config = dict(
    arch='mobilenet_v2',
    dataset='synthesized solo parts of chorales (CocoChorales)',
    hop_length=160,
    input='log_mel',
    mask_prob=0.05,
    activation='relu',
    stem='single',
    widths=[96, 144, 216, 320],
    residual_init='scaled_by_depth',
    eps=1e-08,
    weight_decay=0.1,
    adamw_weight_decay_other_params=0.01,
)
Rows from block 3 of a small self-supervised audio encoder (BEST-RQ), named by matrix and row number. Rows with one number belong to one channel. Each number is 50 + 12 x the weight over its row's rms, rounded and kept within 0 to 99. All counts start at 0.
After each channel's rows are labels from the 100 clips, of 14976, where the channel reaches its highest value: "responds to" is what is common among them. Only what is clearly more common there than usual is listed. The data: synthesized solo parts of chorales (CocoChorales).
# convs0: expand pointwise conv (model.blocks.3.convs.0.weight, 384x96x1), inputs 0-95
# convs1: depthwise width-3 conv, stride 2 (model.blocks.3.convs.1.weight, 384x1x3, trained with AdamW), a 3 kernel
# convs2: project pointwise conv (model.blocks.3.convs.2.weight, 144x384x1, transposed), outputs 0-143

convs0.11:40 36 52 19 44 56 53 56 54 51 52 45 71 38 62 40 54 48 51 35 51 59 44 58 39 52 24 46 30 06 49 45 60 66 58 52 42 61 40 58 52 39 78 64 47 52 42 55 47 58 62 46 59 43 41 50 41 50 52 43 60 52 64 42 68 50 50 52 37 64 53 45 49 42 59 50 52 39 50 63 61 50 42 40 57 63 72 28 50 56 34 52 52 14 26 64
convs1.11:52 48 29
convs2.11:54 68 65 37 46 51 71 51 41 60 32 58 44 38 34 55 42 59 50 43 52 40 34 42 51 64 41 54 68 51 18 54 62 45 55 37 39 57 65 31 55 40 44 35 50 40 62 66 47 54 57 61 34 52 57 43 82 60 27 60 47 38 51 41 49 44 58 43 59 54 21 37 58 50 53 56 31 62 47 49 48 40 38 42 25 59 52 58 45 69 54 44 41 58 75 59 44 53 46 62 48 43 66 52 68 31 41 56 46 75 54 48 39 39 23 67 55 41 50 26 65 39 55 69 38 47 59 31 66 38 35 40 40 65 53 62 47 64 42 57 33 32 60 51
responds to: horn; note C#5; note B4; note C5

convs0.69:71 56 40 61 56 74 45 30 66 33 48 52 27 48 51 50 58 41 60 42 70 45 78 45 55 67 41 36 49 35 30 44 37 41 50 76 46 47 68 37 67 52 72 55 55 57 65 42 33 40 63 65 54 42 39 50 49 29 50 29 45 69 53 37 88 52 43 54 55 49 59 58 55 69 44 42 35 59 49 61 60 48 47 43 52 62 53 52 48 45 48 56 48 40 52 45
convs1.69:41 69 50
convs2.69:58 63 41 30 49 49 56 44 66 58 49 53 59 47 59 31 41 41 57 33 45 63 82 56 47 57 53 41 50 43 26 47 53 70 36 46 69 46 16 40 36 51 41 36 58 38 50 56 61 60 34 48 52 48 39 41 29 59 42 47 47 39 64 49 41 77 40 51 39 48 67 55 42 51 46 54 40 24 37 64 48 52 39 44 57 50 33 54 38 39 58 45 49 58 69 63 30 41 42 64 63 30 34 47 55 57 50 63 28 34 44 47 52 25 55 62 54 59 52 46 51 56 53 43 51 46 35 43 47 48 72 46 50 70 38 39 70 51 37 43 95 51 37 39
responds to: clarinet; note E5

convs0.256:68 52 51 61 43 46 48 44 60 59 59 24 63 74 33 60 51 56 38 58 63 35 30 78 58 52 60 39 62 51 51 40 40 86 43 51 65 76 42 43 50 21 48 37 50 61 53 48 42 70 36 52 67 45 47 38 40 76 49 63 51 43 47 48 54 64 65 49 72 51 45 46 44 50 53 63 25 62 32 57 39 53 53 57 57 48 51 49 51 39 41 60 43 50 67 54
convs1.256:34 36 52
convs2.256:38 63 52 39 50 63 58 54 42 47 43 53 37 47 51 47 51 43 54 64 42 39 48 74 56 31 28 57 65 59 46 51 45 53 53 51 48 45 41 54 58 47 40 37 64 33 50 24 50 26 59 27 39 40 50 63 65 44 36 27 55 65 55 57 75 44 51 64 45 55 61 34 34 46 62 46 41 25 36 46 52 52 49 67 50 30 47 61 77 61 40 50 43 21 45 74 73 61 34 43 59 58 50 49 49 57 40 49 61 47 45 62 68 76 42 46 64 31 44 41 30 39 61 57 49 50 44 41 45 54 43 37 47 50 37 53 38 82 53 26 42 73 49 38
responds to: horn

convs0.171:56 44 52 51 49 55 46 34 45 48 46 57 59 56 74 38 77 50 44 43 41 56 75 63 57 41 36 48 45 41 50 51 40 52 55 15 37 48 52 51 32 43 38 53 61 26 51 52 61 52 42 66 55 71 23 69 68 51 68 48 57 49 49 51 48 57 27 51 61 62 49 34 39 55 60 60 48 68 60 59 57 83 54 28 45 66 50 38 59 35 47 35 59 64 54 43
convs1.171:48 71 52
convs2.171:51 59 51 67 39 61 66 51 53 48 58 46 51 42 46 87 52 44 50 48 45 39 56 60 59 50 37 36 52 43 33 47 36 52 69 28 66 53 51 46 68 68 63 56 44 31 64 58 76 39 67 62 36 47 49 50 42 34 58 58 49 29 49 48 29 34 49 51 27 32 51 42 39 48 45 38 56 50 52 40 50 40 38 67 67 46 55 56 30 57 46 44 53 53 48 43 78 34 53 56 40 57 44 40 57 30 62 62 59 42 56 42 19 28 35 50 66 38 57 53 59 51 54 36 36 80 48 44 51 37 61 46 51 59 20 42 71 58 67 57 55 47 35 58
responds to: clarinet; note F#4; note A4

convs0.62:54 62 41 17 55 50 39 70 42 47 61 74 43 42 67 56 51 49 63 50 39 27 41 46 50 47 50 35 73 58 39 66 48 65 56 49 42 52 44 41 52 71 58 61 36 48 46 79 76 50 60 62 36 66 50 45 50 50 51 59 46 46 64 65 51 54 55 41 72 58 55 65 39 45 37 60 47 30 50 46 57 59 57 54 42 52 39 44 58 07 55 37 46 46 65 58
convs1.62:35 36 52
convs2.62:61 63 51 69 29 35 63 50 47 48 58 60 47 31 43 24 26 45 32 52 54 61 61 72 64 54 42 39 64 42 43 48 55 54 56 28 62 58 61 24 42 74 58 26 30 58 46 56 45 48 49 52 21 61 41 54 58 49 61 63 68 63 62 38 46 63 34 21 72 53 46 50 53 48 54 35 49 62 50 54 57 51 36 55 38 54 66 53 42 53 53 76 55 44 32 85 43 55 61 60 55 29 48 26 50 61 57 59 59 59 74 53 53 38 28 65 48 46 47 32 57 62 40 43 61 42 52 47 52 47 52 47 50 54 63 50 64 53 63 47 52 46 55 62
responds to: clarinet; note F#4

convs0.9:52 38 64 64 36 50 41 50 44 54 37 35 67 47 47 56 46 45 49 59 36 41 52 62 44 36 52 59 32 63 55 53 55 64 51 61 40 39 84 43 43 60 48 56 45 39 64 71 73 31 77 51 40 56 36 44 43 38 47 49 66 63 44 67 28 78 44 35 40 55 28 58 53 56 38 50 30 56 49 42 59 53 32 73 39 67 42 46 42 59 32 62 46 39 45 44
convs1.9:61 37 38
convs2.9:73 63 43 43 49 33 49 47 41 59 36 74 25 62 41 52 54 41 53 64 51 49 42 86 36 43 34 61 25 62 54 47 71 56 40 51 76 59 69 62 41 51 21 40 55 48 56 52 41 53 57 45 54 63 60 44 51 51 63 87 44 48 62 59 65 51 50 53 51 48 28 42 47 23 62 44 57 49 49 46 38 45 30 45 52 49 44 40 64 49 53 38 54 64 48 31 48 49 46 62 46 64 67 39 56 16 51 36 66 50 35 45 42 55 47 59 42 84 57 50 47 50 50 52 54 41 43 64 50 47 38 57 50 52 47 32 45 30 59 60 52 68 57 66
responds to: horn

convs0.232:38 49 54 39 52 57 28 34 25 28 61 60 37 36 49 52 57 74 68 32 57 70 52 42 38 48 52 32 50 41 36 83 42 65 65 63 48 62 54 29 50 64 50 31 31 52 69 45 43 66 64 55 53 45 51 63 63 51 61 43 49 53 73 58 48 51 48 42 42 65 32 39 48 59 42 53 50 55 54 58 61 56 59 69 54 24 58 43 45 70 52 55 54 51 46 62
convs1.232:38 51 67
convs2.232:49 40 56 46 40 36 57 50 59 71 52 50 43 35 54 57 57 53 48 42 46 59 56 55 53 43 46 48 41 53 43 36 57 35 44 65 54 54 43 40 76 53 53 22 56 73 42 52 66 50 47 39 38 51 34 41 40 39 28 62 56 46 19 37 67 68 46 52 44 51 33 51 54 48 55 60 36 35 40 50 43 13 52 54 68 52 48 79 47 59 50 52 19 45 54 45 50 41 55 29 38 38 58 50 16 47 37 43 47 61 54 45 57 45 25 48 62 55 51 26 47 53 32 59 42 70 45 58 51 70 37 49 55 23 64 46 38 78 53 51 42 38 58 60
responds to: clarinet

convs0.258:75 52 54 33 50 53 67 29 74 33 57 61 50 39 41 44 62 57 45 67 61 48 51 52 64 32 46 52 46 57 42 51 63 31 50 64 50 54 51 18 39 33 48 68 53 67 55 61 44 37 43 64 75 68 50 27 69 50 47 42 58 62 49 52 55 33 62 72 51 60 37 49 40 62 49 57 37 51 51 44 45 36 48 70 26 71 34 49 33 45 51 52 54 47 46 43
convs1.258:48 44 70
convs2.258:64 57 51 62 41 31 43 40 49 48 43 36 61 63 59 45 76 52 50 50 44 57 33 68 52 55 55 48 63 56 66 58 52 76 63 55 55 53 60 79 39 51 41 50 42 63 67 49 31 52 58 51 51 30 59 61 61 87 48 48 61 42 49 51 47 38 46 50 37 42 34 55 62 40 40 40 48 61 28 57 65 57 45 36 40 70 55 46 70 52 50 18 63 38 58 36 49 42 49 57 26 54 42 53 49 47 39 66 47 26 47 33 57 49 54 55 91 50 73 42 46 53 66 62 54 51 73 56 36 56 50 54 46 63 61 61 73 55 59 42 43 59 50 39
responds to: clarinet; note D4; note E4; note D#4

convs0.301:42 63 51 60 35 56 56 51 48 58 52 53 46 50 38 50 65 48 72 54 32 45 39 47 46 64 69 68 55 56 47 63 47 51 49 49 55 45 55 52 43 40 32 53 23 32 52 57 59 22 43 47 53 55 58 68 42 46 47 63 51 49 33 35 75 46 58 57 54 67 48 49 65 70 51 37 36 45 37 28 62 41 51 47 35 39 54 52 34 24 45 42 35 20 37 16
convs1.301:40 32 52
convs2.301:48 49 39 40 66 64 46 36 36 52 51 57 58 47 48 45 76 50 49 60 48 37 49 62 32 47 46 53 58 40 66 46 76 64 42 49 46 41 57 58 45 32 37 47 61 71 56 67 52 51 60 66 53 56 38 61 52 71 26 42 58 50 49 62 50 45 56 57 44 52 46 44 43 52 59 43 22 47 49 40 33 68 60 57 42 40 27 72 52 49 52 32 46 70 45 28 49 52 50 48 68 36 46 56 81 38 46 35 51 53 39 51 35 24 31 53 51 47 26 31 39 43 69 69 57 28 55 54 40 43 65 46 38 71 49 38 49 40 65 54 32 38 79 42
responds to: horn; note B4

convs0.148:49 54 51 53 51 40 52 20 54 47 34 41 40 32 48 47 58 39 65 40 51 61 48 58 59 57 53 55 50 55 49 39 55 49 59 44 44 55 57 74 51 30 59 62 65 56 38 34 51 49 51 59 59 74 37 50 44 29 47 50 56 46 61 44 73 46 33 77 43 51 46 43 64 55 60 46 84 44 16 52 66 53 57 50 37 63 59 46 84 57 65 43 28 45 56 54
convs1.148:66 45 37
convs2.148:48 53 49 45 88 45 54 55 69 75 66 60 38 46 48 54 50 22 59 26 53 62 92 51 44 64 43 45 56 67 31 48 49 49 65 47 50 33 55 57 33 50 48 47 68 39 39 37 47 68 67 36 43 56 25 59 51 54 57 42 49 64 52 47 55 51 53 58 63 37 54 49 31 57 54 58 69 65 57 41 56 50 48 52 62 48 58 67 29 57 63 39 51 64 53 59 34 66 51 65 49 76 46 37 35 38 33 52 48 60 38 32 26 59 52 44 45 49 52 48 50 62 41 48 55 49 41 26 56 54 49 71 48 58 49 45 40 41 40 48 29 67 66 58
responds to: horn; note B4; note A#4; note C5

convs0.167:49 48 52 24 37 54 52 39 51 56 54 58 36 48 42 60 35 48 52 57 54 35 66 60 46 36 68 52 49 53 49 46 64 47 48 85 50 46 71 60 47 41 13 49 66 51 55 48 56 49 56 29 38 39 63 39 47 41 49 37 51 53 23 53 47 59 41 46 59 50 31 52 54 50 28 59 57 68 40 55 31 71 45 39 58 43 69 49 56 54 50 60 50 38 47 90
convs1.167:36 35 51
convs2.167:35 54 53 57 55 61 50 52 64 54 54 64 34 46 43 20 53 41 48 28 37 47 50 55 42 52 56 49 63 53 72 42 49 42 54 53 63 66 51 68 39 51 32 50 76 77 51 47 88 67 47 70 32 52 43 50 37 51 55 48 41 60 43 20 61 42 32 50 49 59 50 57 47 51 43 53 44 61 47 25 51 51 29 54 64 51 49 40 62 50 44 34 40 45 48 35 45 65 36 59 48 30 38 73 67 51 43 57 46 34 26 56 40 23 55 50 54 58 57 50 30 50 64 39 50 56 30 54 33 66 67 77 44 53 48 33 54 64 56 39 40 48 54 50
responds to: horn

convs0.208:50 84 38 61 64 53 46 43 38 38 38 60 51 50 54 47 23 53 73 52 52 65 53 50 59 61 31 41 49 33 57 53 60 12 53 64 51 40 46 36 29 66 47 29 36 62 47 55 56 40 49 55 33 45 23 62 44 51 48 47 66 53 68 30 48 57 47 25 32 45 47 52 81 51 35 44 68 50 47 49 47 52 50 49 51 49 51 43 52 46 49 55 40 60 68 50
convs1.208:61 65 40
convs2.208:59 67 64 69 64 44 68 65 32 65 47 52 49 68 64 30 60 42 52 47 32 50 51 38 70 66 41 34 41 31 52 49 64 50 50 59 44 59 55 76 52 35 49 44 70 33 49 47 42 41 50 71 37 38 61 63 42 50 52 24 40 65 64 40 48 51 44 53 54 58 45 58 59 49 42 66 56 65 62 50 47 81 64 53 45 58 48 67 77 35 40 40 46 49 49 45 44 28 49 55 81 56 61 56 22 54 51 45 45 41 49 46 19 56 56 42 48 53 38 70 49 53 72 56 44 53 52 45 50 59 60 47 37 62 68 54 51 69 40 47 28 41 46 66
responds to: clarinet; note F4; note E4