From a checkpoint of a small self-supervised audio encoder (BEST-RQ): activation relu, depths [3, 3, 8, 3].
Rows from block 5 of a small self-supervised audio encoder (BEST-RQ), named by matrix and row number. Rows with one number belong to one channel. Each number is 128 + 24 x the weight over its row's rms, rounded and kept within 0 to 255. All counts start at 0. After the name is the row's rms in percent of the matrix's.
After each channel's rows are labels from the 100 clips, of 14976, where the channel reaches its highest value: "loudest band" is the band of the loudest frequency at the time of the peak. Only what is clearly more common there than usual is listed. The data: synthesized solo parts of chorales (CocoChorales). In brackets: how many of the 100.
# convs0: expand pointwise conv (model.blocks.5.convs.0.weight, 576x144x1), inputs 0-143
# convs1: depthwise width-3 conv (model.blocks.5.convs.1.weight, 576x1x3, trained with AdamW), a 3 kernel
# convs2: project pointwise conv (model.blocks.5.convs.2.weight, 144x576x1, transposed), outputs 0-143

convs0.186 097 [ 96 118 161  93  76 145 159 147  85 117 149 132 147 168 175 166 141 117 108 182 157 113  98 157 133 123 134 121 101 171 138 108 137 149 147 148  96 141 143  99 129 142 149 117 132 138 167 153 147 118 124 138 154 123 121 163 146 135  91 127  96  81 100 158 129 114 125  97 132 144 138  88 120 138 151 160 111 127 136 122 105 126 107 122 181 155 150 122 118 125 116 139 138 120  99 118 139 108  95 112 143 123 154 138 141 124 132 157 125 144 133 138 142 100 137 132  97 176 117 143 129 160 154 110  93 129 111  84 176 108 132 142 100 107 142 175 180 114 104 136 156 133  74  89]
convs1.186 149 [123 125 169]
convs2.186 095 [149 124 132 151 122 149 137 127 140 144 117  83 135 133  67 122 148  91  87  96 134 111 132 135 135 151 126 151 168 124 114 130 129 125  68 161 133 102 138 102  67 152 129 121 127 112  85 114 153 101 153 146 120 136 118 110 124 179 148 107 134 104 143 116 124 153 148 166 140 135 112 123 193 151 147 176 143 130 105 130 119 110 124  86 140 131  87 106 120 129 180  78 150 118 120 155 161 132 137 125 123 137 138 148 142 165 149 130 124 174 122  89 114 152 127 142 144 164 137  89 138 124 130 138 132 129 151 132  90 134 105 117 122 139  79  57 134 141 141 109 108 161 144 144]
loudest band: 1000 to 2000 Hz (54)

convs0.439 095 [135 143 128 136  86 114 128  91 119 143 109  99  99 165 132 136 142 131 126 135 115 170 133 164 120 126 128 119 115 141 170 171 119 141 118 124 131 129 137 107 119 115 107  68 141 130 178 117 133 109 147 121 129 147 138 120 143 107 156 128 158 144 109 165 109 149 159  89 142 130  82 132 123 106  81 135  89 169 110 131 139 123 114 157 125 126 121 173 164 109 139 153 125 116 176 124 159 140  98 118 138 160  77 111 110 134 116 136 154 113 164 143 135  97 125 162 152 133 118 100 103 114 139 178 131  95 126  82  66 133 140 169 109  97 123 186  90 137 114 101 140 152 147  96]
convs1.439 087 [ 99 100 137]
convs2.439 092 [141 129 152 134 128 139 121 122 146 132  75 136  79 127 126  82 119 107 126 111 158 140 137  81 139 116 144 145  90 145 161 127 152 142 128  88 117  96 155 109 120 168 118 120 133 141 112 215 125 104 124 118 108 142 172 136  78 123  73 169 143  91 118 130 117  94 123 102 133 111 124 117 148 155  90 147 124  97 128 130 143 143 132 121 132 128 100 183 138 156 105  89 128 128 128 118 105 106  81 107 131 151 136 140 155 121 143  98 144 117 168 146  91 149  97 109 136 125 157 131 119 125  96 108 148 100 129  90 117 128 133 137 167  88 144  95 134 125 107 107  89 110 158 163]
loudest band: 1000 to 2000 Hz (67)

convs0.477 102 [121  91 134 136 122 158 150 144 136 118 115 119  52 129 120 130 113  92 136  99 131 144 139 112 141 114 127 136 217 120 103 143  95 150  93 131 124 136 143  98 128 138 130  73 176 146  99 120 122 138 123  70 144 124 117 131 143 168 142 144 142 131 148 123 137 117 181 141 126 108 136 118 181 129 135 116 172 124 152 140 138 132 131 126 135 124 118 128 159  87 167 139 159  89 153 116 149 117 184 116 122 142 104 129 101 138 135 163 109 138 137 169 160 127  95 182 138 135 161 173 133 111 177 141  92 134 100 118 111 119 142  87 144 141 123 126 131 140 127 139 116 102 127 128]
convs1.477 115 [106 125 163]
convs2.477 099 [143 118 136 102 108 116 149 112 107 116 111 140 132  96 156 130 158 147 128  90 128 108 125 101 156 168 118 164 106 122  93 116  94 145 112 119 114 140 122  57 108 145 178 154 138 114 161 143 132 152 120 119 133 142 171  81 171 163 138 109 129 115 129  98 141 112 129 127 141  89 118 100 141 152  99 141 139 121 104 139  98 132 116 143 110 121  96 101 123 133 162  84 150 140 122 159 135 142 126 126 165 126 122 125 127  73 102 132 146 131 157 105 110 137 101 140  99 117 150 104 120 103 124 127 154 188 104 131 148  94 143 138 117 106 142  68 160 148 172 145 156 119  62  97]
loudest band: 250 to 500 Hz (71)

convs0.460 102 [104 192 128 146 152 161 138  96 141 121 131 168 134 134 149 145 104 127 125 122 116 108 128 139 114 174 160 154 127 148 130 129 125 152 139 124 109  99 122 113  87 137 114  77 127 159  96 124 168 132 134 131 125 135 137 106 131 121  90 122  89 113  82  91 183 139 133  87 107 126 111 130 131 109 141  89  91 132 131 149 132 177 156 111 177 149 128 116 107 165 129 125 130 135 129 100 120  78 122 116 118 119 156 163 110  54 136 133 104 140 142 131  92 115 188 114 114 115 106 108 138 108 133 120 159 158 141 157 150 135 133 106 110 124 124 132  92  75 159  99 126 122 127  92]
convs1.460 149 [123 132 169]
convs2.460 094 [106 149 126  91 126 126 107 147 186 129 136 190 156 138 130  97  81 133  93 136  58 122 103 120 116 156 183 162  86 100 143 145 149 123 134 122 177 127  91 129 134 116 164 128 155 188 144 136 128 143 126 112 128 136 118 149 118  67 109 126 108 124 132 107 141 150 153 149  84 157 122 158 150 133  98  90 121 138 128  96 140 134 130 129 134 111 110 121 146 153 145 170  91 134 127 132 103 166 130 136 130  86 143 148 117 156 114 110 121 164 143 129  91 148 148 127 127 137 119 125 123 147 136 122 161 181 123 126 103 174 138 113 115 111 129  88 126 133 126 146 153 162 146 130]
loudest band: 1000 to 2000 Hz (46)

convs0.568 100 [143 141 149 180 104 124 120 131 135 130 118 151 108 179 113 114 137 128 115  81 155 107 134 113  95 155 118 154 138 157 120 120 159  77 178 138 137 132  94  80 117 108 113 157 104 127  91 145 148 132 133 137 103 121  91 118 122 109 108 124  87 127 107 107 112 131 135 144 132  81 131 132 137 171 121 123 140 118 127 140 155  97 151 108 146 171 116 142 104 117 139 103 108 139 140 126 156 164 123 162 166  86 140 114 117 103 153  87 110  87 109  97 136 119 189 153 179 146 116 125 135 128 142 133 128  79 134 134 154 143 117 109 102  91 165 136 146 128 190 104 134 132 104  91]
convs1.568 069 [ 98 132 156]
convs2.568 092 [105 104  83 126 115 114 125 124  91 135 121 141 169 178 135 113 125 127 111 126 148 146 102 189 134 124 148 121 180 134 123  88 134 174 108 118 133 132 123 117 112 102 113 124 147 112  93  60 116 125  69 123 109 128 131 151 108 149 133 103 114 149  74  90 142 152 110 125 120 134 131 131 124 134 147 100 139 122 131 107 119 140 127 151 126 152 131 137  93  67 136 172 143 167 157 163 127 151 126 159 157 122 174 120 144 165 152 161  90 116 112 181 113 118 144  81  87 121 105  89 137 102 124 129 127 113 111 135 167 114 101 135 131 101 120 130 131 104 151 109 149 127 150 127]
loudest band: 1000 to 2000 Hz (43)

convs0.184 106 [137 142 154 128 124 133  93 129 123 140 131  94 112 130 118 161 140  86 138 136 110  91 160  91 122 133 113 130 140 122 133 116 136 147 128 157 125 171 143 128 131 141 163 141 138 137 120 144 157 133 110 138 172  43  96 133 175 175  89 127 151 106 124 125 116 142 149 124 134 140 136 111 159 115 149 109 145  88 100 110 145 144 133 116 159 117 133 133  93 145  59 102 149 177 100 119 122 139 124 132  96 150 108 130 146 101 110 116  92 148  60 158 111  97  83 114 142 131  99 123 131 157  94  89 122 115 152 141 152  94 142 121  98 123 168 161 105 114 134 150 116 137 154 159]
convs1.184 067 [100 141 155]
convs2.184 091 [ 89 139 127 116 112 138 139 133 120 102 150 117 138 103  90 150 116 141 112 127  97 124 153 125 132 117 141 119  94 134 131 166 156 107  74  76 134 108 131 124 108 143 176  86 110 138 103 137 154 101 157 148 131  85 172 103  87 130 134 117 153 128 159 109 180 126  97 180 118 132 127 119  92 118 117 128 128 119 141 124 142 122 144 100 144 147  96 154 144  95 148 111 141  94 153 136 115  92 133 131 105  84 125 116 136 178 122 123 132 133 129 138 144  53 143 139 118 195 116 107 140 102 119 118 130 128 161 171 128 101 141 144 102 106  94 101 139 133 164 116  80 139  94 127]
loudest band: 250 to 500 Hz (81)

convs0.528 114 [132 131 139 111 127 127 131 151 120 161 122 143 112 169 113 118 135 137 128 116 143 169  86  92 155 132 138 146 152 133 119 132 147 135 121 144 190  77 153 165  94 158 118 127 123 135 108 139  75 145 133 116 115 178 155 147 123 101 144 101 103 130 143 136 108 107 134 140 152 144 134 111 132 141  97 174  87 128 137 156 136 113 109  92 151  82 146 133 143 150 128 138 107 123  78 120  99  88 160 162 164 171 136 106  97 155 155 188  98 138 119  65 112  98 118 136 141 125 172 106 131 111 139 137 110 157 110 127 125 114 110 136 115  98  83 124 133  78 153 128 118 122 143 144]
convs1.528 087 [162 104 132]
convs2.528 099 [106 146 105 127 149  89 176 137 153 141 182 135 113 141 124 114 142 108 160 134 128 138 134 135 122 121 145 156  91 132 178 110 134 130 113 164 124 120 104 135 141  85 104  81 121 120 128 116 153 146 127 132 131 145 144 145 121 117 131 104 152 176 146 164  87 141 149 161 148 124 133 154 121 123 106 146  96 140 100 147 105 117 131 161 122 120  76 133 122 125 150 108 128 132 130  86 137 177 116 108 111  84 177 134 166 164 137 149  71  65 124 130  85 110 139 117 133 156 142 151  89 119 129  85 175 115 104 127 146 142 166 129  97 173 115 129 121 153 139 127 133 162 123 157]
loudest band: 1000 to 2000 Hz (49)

convs0.235 089 [167 129 113 175 101 144 125 165 104 120 178 136 134 139  84 147 157 120 148 123  56 128 110 140 142 114 129 136 145 134 186 124 121 121 154 143 180 152 153 123 105 134 142  97 169 155 122 174 108 117 167 123 125 130  89 170 136 129 110 141 138  99 127 132 132 120 139  86 151 154 167 165  93 144 101  96 115 170 153 117  73 163 121 163 130 114 139 123 146 107 149 120 108 140 122 111 131 148 114 138 137 133 155 138 128 137 109 124 145 134 134 144  96 119 113 200 185 133 139 152 110 112 128 112 119 136 117 160  90 122 122 140 118 128 102 128 125 120 100 124 123  96 159 161]
convs1.235 067 [145 142 163]
convs2.235 094 [164 116 128 137 160 143 112 103 113 169 102 102 190 128 120 144 132 113 141 137 109 101 155 145 146  68 141  94  82 155 129 118 138 128 129 139 146 116 155 128 203 136 113 152 100 108 171  81 117 151 136 109 151 153 119 150 147  85 175 104 164 122 134 140 139 135 116 183 129 127 129 103 122 128 128  98 130 141 109 148 143 109 106  76 148 104 170  87 128 132 117 130 111 161 144 127  84 121 109 136 125 112 143 145 126 114 125 139 122 115 116 133 115 116 106  84 128 155 136 143 110  98  88 117 161 135 127 134 114 177  86 138 143 126 128  92 156 176 127 124 106 165 135 133]
loudest band: 250 to 500 Hz (94)

convs0.87 102 [123 135 118 153 134 135 110 103  90  96 189 122 135 141 102 129 137 153 180 151  85  98 131  91 148 121 120 119 154 158 103 193 137 104  98  97 109 123 122 152 138 123 172 129 160  92 162 131 115 126 124 128 131 141 143 146  81 119 159 124 133 155 141 134 138 140 120 151 128 142 124 173 152 165 138 124 132 126 131 142 165  98 150 136 147 178 144 130 117 135 135 157 107 149 128 128 151 117  78 136 118 139 128 127  83  92 126 128 124 111 123 115 145 101 115 175 138 167 157 132 104 126 163  62  52 162 115 137 150 135  96 123 116 116 118 100 120  90 118 123 110 139 116 132]
convs1.87 120 [167 120 115]
convs2.87 102 [152 126  80 113 141 169 133  84 104 143  97 176  97 124  92 198 183 144 205 153  92 145 134 157 129 109 141 126  91 134 152 140 139 126 122 129 104  95 100 159 128 126 124 106 133 142 197 177 121 187 133 146 144 135 139 140  94 123 112  84 164 145  94 139 102 135 116 122 123 109  96  97 144 137 123 160 117 119 111 122 150 127 182 128 125  97 128 128 151 138 123 141 133 123 120 147  98 118 152 128 103 131 145 148  94 134 125  95 152 148 165 118 113 163 153 117 133  94 110 118 165 145 149 125 146 148 122 129 121 135 135 128 123 144 136 127 125 150 124 154 102 114 128 121]
loudest band: 250 to 500 Hz (82)

convs0.321 115 [151 115 155 115 121 123 119 108  99 122 161 105  92 104 138 153 124 117 103 131 105 154 140 124 130 155 111 130 168 144 123 117 135 142 108 108 101 129 137 172 155 122 112  70 190 154 178 138 172 164 131 126 115 169 173 125 151 119 124 143 131 156 118 133 110 144 126 123 118  87 130 152 134 168  95 117  88 119 170 105 130 123 127  99 120 155 129 125 148 110 140 125 135 122 138 156 118 146 128 132 118 114 112 122 126  72 153 113 142  85 101  92 129 118 101 177  75 113 126 137 118 121 141 121 156 172 111 164 111 163 128 143  89  91 100 164 114 148 175 163 114 162 110 152]
convs1.321 090 [103 140 159]
convs2.321 098 [117 143 117 135  99 147 125 117 108 117 127 103 124 117 108 134 131 137  94 124  84 120 120 121  72  96  78  90 104 142 112 119 118 124 139  98 184 122  81 114 109 130 134 108 115 106 124 129  80 107 127 133 131 109 127 125 155 148 133 129 120  99 128 126 128 127 187 161  65 162 134 117 195 110 135 126 128 114 120 128 145 101 107 163 100 108 141  90 131 125 111 117 136 129 125  92 141 124 138  83 145 120 158 132 107 125 113 128 116 115 122 125 140 133  92 113  74 174 161 111 142  86 107 162 130 135 181 109 113 141 122  85 125 128 124 119 132  90 178 102 119  72  95 112]
loudest band: 250 to 500 Hz (72)